A small masked image model, trained from scratch: encoder activation gelu, trained on photos of plants, animals and fungi (iNaturalist).
Rows from block 4 of the encoder of a small masked image model, named by matrix and row number. Rows with one number belong to one neuron. Each number is 500 + 25 x the weight over its row's rms, rounded and kept within 0 to 999. All counts start at 0. Numbers have three digits each.
After each neuron's rows are labels from the 100 images, of 14848, where the neuron reaches its highest value: "place" is the part of the image that holds the peak. Only what is clearly more common there than usual is listed. The data: photos of plants, animals and fungi (iNaturalist). In brackets: how many of the 100.
# fc1: MLP up (encoder.blocks.4.mlp.fc1.weight, 768x192), inputs 0-95
# fc2: MLP down (encoder.blocks.4.mlp.fc2.weight, 192x768, transposed), outputs 0-95

fc1.295:517530540517472491472513473486551504490522500486491508518500526503547508477507515547474459478496498496460519547488489521484500508470473518496501521525487531503522538516543567476524466491510515508496511499519484457525485560487492488487511515464491475473500548508515522516490524499500479468
fc2.295:498484444504510510522497504525473483500492487499491504488507490527472492515476508460534523509508482488529482452520514461527497503519513485480523494481510491473463486475488446534485527517507506489511448492501514508484495447512538521490549494536511528537480456492495499480512472520489536531
place: top left (31)

fc1.409:504494546465499523441468459515450499505492489470490474535537520493484555455476504480489465485497538519534556551462519486515476531493504498491460448504503539519517471458482496527507501500493502513459542521505498489516510533486486539515500549518489501516498490505500493559452500523533494518
fc2.409:521518518552514479493531468482445518472521532480508453515545542507498522504509520523476533512482501507494525505475474479482527473533486472504545490488502473484513490508519510498495528545490518488497518486471489520509493505501529540514465516490473508465520501530502501537486500520535465504
place: bottom centre (46)

fc1.543:509474487522510492479471465518469523536462513501530491481501455503509502458493456514521480464511488533479520479487498502475506521482488514515561496541518436491493508473504533519487551509460474502434471546473534510525481500506518526520469504484487523482457515497512512528520487480522493512
fc2.543:465535475583500524458493474510479511505484493517493488533449466478521517517498493492490488502488466528485480481507492541503486486523478511533505529515485469474531468527487496509519457472432508513498450552508473517478486538511482477499535451478512483492481522533474500517481471530474497519
place: top centre (66)

fc1.631:455484489470453475513497547530545525528535506535491563462469489494507519504514532519482510465527492524505534506474538498565511481502501502488512498470527501463531538532538520484528463459530505496495465501578518516482495505478502469483518527472515488535501476484492527511472514480508508502
fc2.631:523529487563524526481499448510482455479483480509516442528531504511482483485475498485499505535461477464505468484492506518451456524499539514467510510512492497509477482452467497532477533533491500513471532495447488494506496515524511528509542440515475520467481514505513500496538486535514493508
place: middle left (30)

fc1.354:477528502520534512471487478498467537493487518494483439483535508483500491458498524504477482461465517508470519531476536519516474480506470517533498490540508466429524490470565480529552485493523518457438449506490490471533491512537501499474500462505508466517488501543520485536500502531513509485
fc2.354:552529533498479488511493517480546471539517480490489507512524469492494502518502475470538512498509497508539524500500458444544486479533542490522498454458475487529540484511509501495519478465489527493534524498513491477485488489470496486483562475513479463464499579487498507485510537550483475508
place: top left (30)

fc1.378:501472524520497541502505492494498512495505495527516485492487518490510515482454484510482528421537515516503515525500498476509477489485527519476507557485512484481477486446498469541459472526503525513507504478501509466534517514497450555492493519479517513510560465483478492536553504506487515503
fc2.378:490481487480526453533494500534504452499473475500494511465506506495503521481526513539490511468509488483483537519506476494520495506513515497515536519485479453503484464488473522478459457488482525463473518489473511544530462572519519551517494486570501493504530540512502500497524494511517495506
place: middle left (34)

fc1.522:471527467513453500503487488492489522525515490509523464484486485502476470485491481523501507428515553497537502482499522465505520503467507533528496511503491496522497513496483466520458480490459543474486481475511504454492546508504470495510510501533472465553515453476491476544501492498499465464
fc2.522:522459501495551485471510496544509539501457530461529488488502466493528450501518470513501503455545475475525512567502501504515519539489517482524492502489480488500524495470435528468521473494545506513529537456488489514504486487531506568529484520535466476501487531495506501509520515494509497537
place: top left (31)

fc1.84:477497545501517521501519500507455478513510489493538498513488500517549517474464472529483502474535492474505502494536511533536493482493479474468550520524542495523459513458479546512490516476526494519467461507533480462491484498505486494441466525505520497460548552496546535527515469473464478493
fc2.84:491507475506462497479499474492510521516504511482477494489512520483467534534564508469488486522456467508485506483484481481474465498500483478526495488486478496465522484505514500479498517517516503506488510463459536536495486523502509481539615489534449507522473492516486509481494509538479492494
place: top centre (36)

fc1.635:483476512494531538496459436456503546498501502485526534468487517482539514513485500484490474467503516492480477508466521468462476479483500501497495457515494516540498542543520516477481518541509498509537479490514526540530494504471495506499514516553517486490505503512492469544478469506516515477
fc2.635:505547507536504466492498508492488503481547510484498511473532498473506478488514503484502440473492456435487530534468462460514498513551511474497481493454526514527490529495482516515505501534519519495528477478489551490536490509483511546497553488464547541477465492498518506512512485512493509514
place: top left (39)

fc1.400:498501492524514500495452502543496480519505499531522492525494524506501520513482528531485446435516527472462519512493517466456485508503509521519458520524502515500493497485513541468441464436469512504466476463500505460442504506512492519462521493489515510536485510500546520529462498459489459512
fc2.400:485470482483499440521475492505485478498494503511545491514511458497516484523515468502514504512514456499503535457529522451508435512484527495483513548529481475496488495507514540539495531508488512487469474487510486467525478539543510517495539488473537439495515416523530532476503517503509540516
place: centre (41)

fc1.367:473497503505474551530464467467499515469522514527473547509529503490488540497478480502475537470494512506521521569498524484533507504513501506477505507486468465489481457471499509535473492513455512498504507483480510486504555470523443548499477581511512478476527510478530467528496493516514481499
fc2.367:469515563491505509481525545466472475481515524509459518509512532494481508514498525539505520525469536459499493518459493513528509519488499486514507500537513462473491505450552508518483504517502496500515496488485491505518536527497550490482477498543496519473492509463534491532515489524525473506
place: middle left (30)

fc1.382:480522479517494451527484476530496471432485553527519520496505518505544481523494504457533501541490490496487479454479446473454486495514551536504480510515533509491508487514446495505505547490487522536454504539514481476462485474503502480515504497491490470506506501477509503466469504478487517506
fc2.382:499458547509505510502507465471472513481459505464463543518502448505496485478492504503536487470530500501505515520489498479520533508450489487491475486529498484514510486498524493486496489511527493475563502475468534513522533525490475527489504514538525462496528488518530467513501503463501488484
place: middle right (45); top right (27)

fc1.314:488468487482450514507521504550495508518502505480511497492484455503495472479506453474535484478493525467498526505507448498473454508499474524480526493470491506490513504489524474490470474489480468525493550473503505522461493474533496494532554500550561499519464517480506466498491497474572490494
fc2.314:495497509481483479524515509506519515536464501494500484472500492505508488545517488533480488492454478476541499522526481449520507513459525512519502463509515469515436499489474502489514507535501493497488492482495501540472517499486507470507588502529473473520506488491498511531525500505521455505
place: middle left (32)

fc1.700:458497498525504505520456510444512481518520499468488528518507521543494470505478532490503468533540501466524511490503498522463524519467522484523524512479534486538523509497503483479514491479516483498454489474536513502559537471549521519530523512553498473504476528537470494480494478496517478504
fc2.700:523498540481518521499500490508495536510472476504509466518491480530497471469506528510495466468506559483542489482492492511501544493492478535496502507493489512539464481507550467487450519508483484503484473491500482512524491542493511507512563500492472514462476529470503501477538521484520511507
place: bottom centre (68)

fc1.754:500485534514482500525498474452571470501501439492485511511518549476511492493510533497492494514511563532531500520471454520509494503514455524531499485477513439480512479484492539509518514490508518494536509489486494476480485464476484513492537518534462505442480484452473478498491500488444513522
fc2.754:509527475524470509471485527538516472482495487538479482488498472520496473552503482510527533512492442485465475463530516497535484483481491495475509519485543542503495525505501508518481498535498520502492493516498485495502512522542497465478589513481491486546537503550519498470511488530543502491
place: top left (41)

fc1.120:524524507498480442470518509509528555491457447546486542509527510486511517491536555489482472516491462504470512489470524526561481492499509557479522485482511496486514516532521495549473496516500497469469476486505498513494511542508489483495501497472531483537511446540522533498502546496490538499
fc2.120:481468512517502547488485507486477445493518545478527467500449497539488461510462492540496507515495513467527500526523468470472500493520520444488485526491494490499476504478486516506546497483499503527511499529497537470524479504487542510539559485526482491474490543465475484523497486498503456485
place: middle left (32)

fc1.156:541507497460487453521507488555527493450493507512501473521499506526553521498477484499478479501502535541486502470519498501531453513480507502494485477506519560495497507521485524492470527552515526513534470503505496513474455500451516470514480507504527544499514456462508467513498511496482506503
fc2.156:492497497528505537490490519473471482565528521486459506469500528507489503507523483483535501526490483467517527501502517507503523480475522502458536529505517464531496493501506498488477444475500455504462520455454501507483526513534503521481504511515492487525472536500518465470511523496509495512
place: top left (31)

fc1.729:496491488527517530537507531466481501545525491464504504524500496457542500511482528570519531463529422502465480506462512498454486482523492556479524469522510507505483506561482484483473455524483514505517468483488493492501480479459504472499480493486503501492479490508458505528505525526500468508
fc2.729:517506509495474475472493452531511486439477495513474478462523497521484508496510502436475453518474559512552516456543502504544532514478491470504504518474525497497507500440498514514548524479474493495488518506517503499492502540558489519496527523533515492513508501485538501456502476461494552482
place: centre (66)

fc1.625:504511511462513498508537438470476564551463491501513458473516491522494518508523465516464480509538471465527473492471550464541516502513534471524495491507507468554534529473497488522453485469473518497532505474518483511496526505525487481515511502525481461514484496520485491536444486533529503519
fc2.625:512451515512487506500501504502522552511471483476481460495510488511523467479486474490447491491510505477539534502487510494508498512526481427560525463495506507573508505480484508470500518516471512496511512476491530497461518491464469515536453469524473492505478453495494510516483497481516514472
place: bottom left (29)

fc1.573:454501511501446520488497483437482514484516528511491498482526522532511514468522494471487525503514484547526552543530461480489468492489493533470471514487515518453467468485479495463515487455496500459486474508493501446501507513509533533514525487471510500492518501509468508478509466560498488477
fc2.573:547482473486530515494513519537528489526490437483504490504460478484485480500476476527508490476502487441494461454462552550487523492534495484521542446504507492557547514509517522538476497540489497536483531497515497543481519472475496475466498520496464506515464508527514484491483537439522508538
place: bottom right (25)

fc1.460:501516506498508483569502514484481518544518465528545486537496472532536510480537500510522490476507497517481507487457494481520535502525497470477515486513543506502496512467501477515477496500468486517479449524489525484489534468536480487530495480463518495535508496505514482508506506459471507525
fc2.460:470542516436495504511462492534515437540496524487492505493508516500490482535498511503495432511471483491532493463542543481539490521511531484493470509490513522505494489498479503500520507481521501478555476506535465526481456552529536512498544500465462509530511527472502489483514543487469454492
place: centre (48)

fc1.713:525490452465527517524487503510529478509491515514485494514568488502529480468448462438471480474499494466529497517505509480517524467511524536491467492503486502482495500489498494506563492483506510498504509493502521456496535537549496498546501489491520513501487524469506550484507530502474476517
fc2.713:527510478512477479514510503480511476520488471495493502455516509520482463527505530495532505486501474522482534549486450508477511528529516502457560481486483470550513467484478465520477493470479512472429518498523556520530448555518519466486562475472489508443513486554512513488504555537520496478
place: bottom centre (36)

fc1.305:543500517476486506508507556476582505494487472444507470505450493509523470485470466514505495531502501530491472494506522495565462490491561522455496485519500507461503469475477508494465506486510490520526504458511498524514501515505496472552497497514474502482498504469473539454515506494491520516
fc2.305:486493477502511500476521501481477552455522463561517525492519487480536508507471517496487465441488514511523471519543476481533467517544466526513460494481447521515504534518548507524493484522468453488519515556478480507466507494502490516473455465477507534482530530520515455510470476545493532508
place: top left (25)

fc1.189:503474520503499495477463490536510524475544521523518519478523492463575498535494486482530483485492505472503439508453477487492509473501488519545499502520521477515494462548458502454500516474488477522499476492532500498441466486509512513484497483495500534511505514504505512468491558503509463531
fc2.189:501513504483496498524497508493503485483527496521474475482489512513476546507497502469501521524489487498473536505501517477526480488453533496460518463494436454516500512499456485516581508517496508528482490476475535535534478544526555529457501459481505460490481467493484511541490500536525528466
place: top right (52); middle right (30)

fc1.429:520500486518487504488513558490489423502461497536482468523441483554484524478491515496496500502497464500449521524528491490526502533456480519525456514477490544533488490489535510516463475495489586461451457486503468517512498510495522494475497495493553503504522475499522527563474522493498500521
fc2.429:481496501495486505497477444481539544494534493449457550485541541459498497504476513491523525494516508517515483515475526490478512487546530526471464485502476482501483533500475487499545539478515447513485524500515549475465461438513500527547502483544456493488475525558471478456499492500514508507
place: bottom left (30)

fc1.540:488514453487531472483508513467531484495488558515478511501528506481467512494517470526528463525501480475463499485535508516482461494527505534502482455550510505490480496490509466505525466463516513525507513486479512497526518473451482491491521473514516504544573502455525514493503489536483512496
fc2.540:492499534503515536478504526502453541501506461458515481436481494513507492521504547446487517502510538504501472479468494488503524509497484475475508573468498498477527490540504534498454511516501506498495508534489485510503481530521499490524487544458458484465446513542512510512488506452501537502
place: middle right (31)

fc1.524:447510526450510466512505506534516533506503504471464515535497491494524493507547522538510520488480459528500499499503463489488489492442537497477447490500501561507526515497507483459473514531502549519495473527475515537478479483489467537481534532510494503512460465485546524490481517564509508515
fc2.524:518518500511514509524511503478494482484478531488517544466479522455476483480449474449470493528538502480507452504458495516493518498516468492517526517501525437506459491471487557508482501484507510497483493513545495486528531518525495506513497452488471522496545504522457477463500499512460490499
place: bottom right (40)

fc1.568:496521504467502480474532502487531501493498492508505512480518498504465486540455489492540509511525482564468506528500480493522485501468505530479513534504478519520545523486542499528510498450519462482515469490477540494533532508503498515455507463465593469513515524499498506460521496516504488467
fc2.568:512499466486481485538469511489551506435513487526510518486507529490492552509519546485505536496488452488496474518491471536524522513508500515456500473503480527487476460472506505490567479538521511509560519512550452514497483512520520453491475500492466537466488545458504504520511453465432483499
place: middle left (42)

fc1.126:505502483484487443494525518475544476477488522491509519522514516552509541510458490488476514531515506466502463523493515559480517511513492530499510491471505507517478474494475491518480465449519468502516551543486524469508492492487483523514479485487491491507492515431519446485509519539487500482
fc2.126:474509522523483472490483502470541438499473482518439478520501492465516419550517466475539516490517513506523509487510496512528505458482509498481488522527513548525514508523534499498535527515474511522524509494449474484502500513494517484491526479513478518458517524541494489513527520507466486488
place: top left (44); middle left (39)

fc1.752:530500519492545503521519558523441512547528501504519485489493488488509501498520510507509493505512511477472522530493501519508520506552504487481502488483513510509497497509482444564500527464540508516490532432491471475512505448521447476498497490520514447501486466502501514538453508515506504471
fc2.752:468512507468461458472519462481539469484460526476481498505495476492519515498517513524493479500476494549546484491521462508501514473467486508551489498503490470476511495516525558470519470480442504485502487561512553509504514559499541522511492533483494555499510524503494506477545513489499513536
place: middle left (30)

fc1.581:433491547494505471498534472508497500461482502477503457512511524511516460464536511472518512488466497513488511517456487495480523481543493556439479495541512468507471492483489482516530544482527482538494522475511491533501481493534519488465510494489510498481543529546485552497470494497479491515
fc2.581:553512458512486516509464537479497501534484499536481549482497485479497532518456468519482469517536478487486485466521523481518475532463534451535552498481512517482521496517505531484510478510491518420511463501507509497502528535482468506514513531508497494524476484464517483525505491516520518482
place: centre (60)

fc1.21:479493483496458546517507490490500488483534543542512503484538506545487510551488451495507510535535468470478508535529534510506494536490489505503473500505499536485522506480513507454519508497540520442511538513567466547495490482478523502457515499506461496474467500458491507532500465509480483511
fc2.21:495514518497540437478527482505498495500510438456462501493498527471507509457513544504490508469488510542534492508475466480483535457527495524481495487492511473524463465505505498521473483476479471536476467507471518473507491530496519494534527501488514502526525502550508509446508539476520539499
place: top right (42); middle right (30)

fc1.131:473496507493461481479493484509498536520585496535494536533522508468526496538536563508516527489504493446517486502460497474464479532513466539474525478499501478499504510525470464506530504508525496495473496531484484542476550488476557506487501485494521449522505471529469507508510503492497510454
fc2.131:515507508523527522492529477490492456448428495483503465464471479528492507474468458506453485495487480526497535495530491513561522469500549482521468519479503531498502516460520554527465490502472513465530518471542536469513468522507455489499551505468470521465514516480517505497507535528481505516
place: centre (39)

fc1.347:501483493502511549476503537544519522482538483517500508471520505502489488545516491503532517451477517495512493501576458498528509502501470498467529536488467501447505458461461521479520503516534496476486519476492479505520523483530495487527487513529495509492508484456420528488493563535472558524
fc2.347:481488515463507497493509474476504486496500498480505518504479474461496430507500509501515518566520532507531513471481518529481494515509514526534504479483547521511510549539546494498490480505498503494467503519486485541488488508479499508444530520467515477502475510521550414458496499496489433501
place: middle right (31)

fc1.61:489440479493457534521528477462521459515502485524481510476489479514459506530464488476537509534492506493461441515500479524502514509500515551474533511522501464476535479517492510492455469503529500501515563531507509501505503476515496510493490517494516498477519497534464485496478505483556498491
fc2.61:496486499474513482540491492498506493462521477531450538463544534487477464507499522513456521496476475521508498531491500488543549511521504525537444505525507485498480488461525523484571480511505491520533518521509478501497496479499443465524480500498492530499519507488514478534502508491507500459
place: middle left (55)

fc1.410:513501480463486515503560464537521483508509440508507526481527493447544507503479499475495534494477533484511507497485552483482491501544501504483485498505482492495536507506452501493516500471489507511491476500485506454486486544498510514479506512543481538566524484539467474501519534491516501511
fc2.410:530495519523506512513451510430473528507508530482492445512503496521469498507505503522492490487528484505474518497498441522490533478472516479502528478509510491513462486490527477496506505528507479525480513504499497512554500462481522493485510475436516474434478523492519552483486511499516486510
place: middle right (37)

fc1.36:495517459481509439503502484538527498468525528532514511499487491497529510509500437484496480476514504490516493476554517530505503516483457484461505521483496531474476480464511533488494518508487478545464521529485489512546494463498511526511483498484477459485474504461543488503526530542474466515
fc2.36:496509532448493511503531467472513467467483495491500534482525559515464484545517489489530461487528493482533514491492460484486494519480510539504479465484524508520524477494498510505492500503566522492512499498494477479533525495506503502449562443476485535456518496500486472506504488495444478506
place: top left (38)

fc1.465:517484513473501471518512523475518522499520545510494466521475515516452495555468449458552506487521528523531479467536515516511506456485547509502465513501479469514517514535536512500450487461518462481501497493484514500495522540453494511517548462495493515471516518458488479432539476518449480500
fc2.465:499509504466494503503522511490537517473482487480460507525511504495513540517528464494514552497499469484515462520512454507555508494487475568488490489504514537511530513477484499463537492526520515505499469541512505506498495480532564441497509440462524500490497511520498534512530493469463460500
place: top left (59)

fc1.181:496511481505531492515526509510501468520493450541490494578469516505522509522517475463464469525472507508503545493473476516523484509523517464503470518544470485483550500526487450512545536478530482494505516488507513481511495491485496526475455506528495518499490497532493455468475480454519474550
fc2.181:491543475557530504496484526497511506510487526498505495482468496496523466509512501503544471485486506504518521494475463456489533462463503509510563457539509508467500472495524497520511475527522524537486497529466496532530522500498512510482492516435525498522514497475476491498545521493477461510
place: bottom left (29)

fc1.733:477486532517506530504485545502506501495534566486497473490473482464550511549469499485528562551539459537491515498497507525484525489503502506518506513470488497539459448491491472482498461524496500533521481515506512518527468474518486520528524484492504493514452509501479502492508477429508512504
fc2.733:486541471485493462503513441519468474514461449502479529524513516524465499467544501499503447455465520469535486502508481485495478522521478502498498501519513489494536548484529509521510537499511526459498528473494505481490536524482513488468471538512525503491534495498513503473457549554477501500
place: middle right (41); bottom right (26)

fc1.49:492510436547455481541508493494518502472466507471511516488475495533519519526501486481492511487514523521504482489497489528536491499471461500510487514511447469542485509520542526536470484466519460490453485513494515509512511471515447467477523468489531488534522498449510475487516490527499490472
fc2.49:539513487490533523516508505498545492469531497465462488480492546458522483499533481502524486490465418531540511507499478486495491456514527534499501468478484519557500493511478451504494533482512520486520462519512493471482545517486554448510462482500505523470490483517491491489528507531474477541
place: bottom left (98)

fc1.301:523506506523571505522483472503503455524505486475500493493516490478519519496467481467484482508516433473533521453508512453477530538511495491482536488520491527500519492526472455508495475502491496522494516478507480500488517498495457530535517473570462500521508479516518495517501471482520493523
fc2.301:500517507477471467478513520451522524474489488522489507511484487496482476471532521496467520496474551527507489533508496535535497476485515527513451531486506474533491477481514504493545517505516497477489501511519519495516519460532558466490498505479562511452466520507511528482533533495488495495
place: bottom centre (55)

fc1.434:524494486452492551500504452492466522493488463491487479522482501486523486477440500489522525429487480456481466512476523504502502480449496453479503466518525499526543484483504507493523527486482516522510495506532463500534534540485488493480530512550534462547555500507482519459513484474488485530
fc2.434:564486517520521509487515511487545489492485491487469518497499497516524487478495498545541483549525502488512537495470476505489486488550532472491496474474494498479496457466497490540538475487519527479530494503504479527496492530534513475484520466492501471522531486552507509492487501481507452495
place: top centre (48)

fc1.294:488526536461460511496516564501519518465519459502484480496544526497536490519518487485533527484509498489473465500482500518520508543518506463502502466483530491475479488474475485481526446471496508519527512505465492468494506456506502529496488475518532482526503487458498525519467480511497507550
fc2.294:498490484531522497500481449495497480522478547454533503480455502533461509498517504511483468530543498492543525500522477486495504463461473515494495524519507518529553482527515479488472541511494495497469505498535515535503489517498534458490508502486483527476508503540493475501513530493479504465
place: centre (37)

fc1.239:450518502480525466463475499528497507544482476488453516463479514499472527493515491485467496478461539448501540517483528470520521481460460513520511561519484543493496559518468485500489491514524523482510550486483529527514520489529504524476522488556500532529529459470495456515472479473538468474
fc2.239:480456515537445464481488487545512471501498459498479512513471495515492437511522508494491484476442482511497520477501550477485513518500497492489477496507516508467507483460506459494512493516564504474526535478491546535546500493511505478492521469501509510478564462505498464507482484488496492542
place: middle left (53)

fc1.539:526560496524506541532510537526489446459496477502538507531488529496515492525494505527511465499456484488527522521494502471538543515500512516508478478470538494434504490516466462495503512476465512507506525541500536513465445473491473499492499468501531503519534504492450489499512503532452503541
fc2.539:522485515550494472543515526460511490534559453495526485444513505523491503511504564508527484511521474518467501485518467464503494474516463468487472474526488502519492504508533524528498517489498473496502477484478539480497535527517509472486487495466490504509495490523511457532499471476478514522
place: middle left (38)

fc1.648:493504499500508522505471512479527491490486534463471500474512536512490505474501473527513532538556501488519452504499521497512560495480531511479482493532579496501519503475483452511458483452483507473504547487496505498514480494507507539467511511491487476469466485460475486486485504495537456490
fc2.648:523481514520538528484488481520459470519505514526480526497490494517511467532496506501483447499473474522515551461506531515483488537515499533513492505561486519492455523529534535520513534480500486503491492542444486470474538497504493454463492508480476448491498512526498448491490528505526522524
place: middle left (35)

fc1.603:523522491519512527520529515510502494507511485497489498511492504493503518528503503533529470468469518516513489488502509522498492514540506463473431515513500522518548530485504545483522511491519468508479456514493514470483497488499512496527523466480490533523485478497518500499514527502518562511
fc2.603:508504497490534515523459478515482488488498528462441500525494473489474491489517479454493495513515521525533498507529477478519497463489471500491513453479460541485519451525516497485488514492472527518520524514501481524512548506466536484507550526501503462495530529496480485491525502505501503514
place: bottom left (37)

fc1.370:467560514472481523489486556517487494474506504491513542480528485515500543515483483526498496510485509505480511473495513449487551521470468517500506490485513555503461482489524515454513472487490521494488489443482500494484463503570520444485502499531529525473486511510537513444465513493507475506
fc2.370:511480516507531489475480485496515490530475482499500504498473498477488443475497488498507499481494486500482518480511535504466482462554520518458521498496474476484512527532447494494540538514463514538464507539532511523561516529467472565479514462524524454507463492498504457529515506493482500510
place: bottom centre (44); bottom right (29)

fc1.613:474482518467512488542523448455498546466526515480483526520513499484548485491496529517479436512505519497494495487432546484476476438488503513509450527448485520493498508512491467476470501493512528489484483524467478507470544465518473495540487499530514533465526501514444522510495490492528517479
fc2.613:482516463478489465527521519483499484497508519488498509527505521518479526500509501421489530507528435498517496542498497506513482491532492493505482522468524525500511479487446520502507502427496480487507447458542525520539478480501442497490482483447507483479546499525489517507450523532488485508
place: bottom centre (30)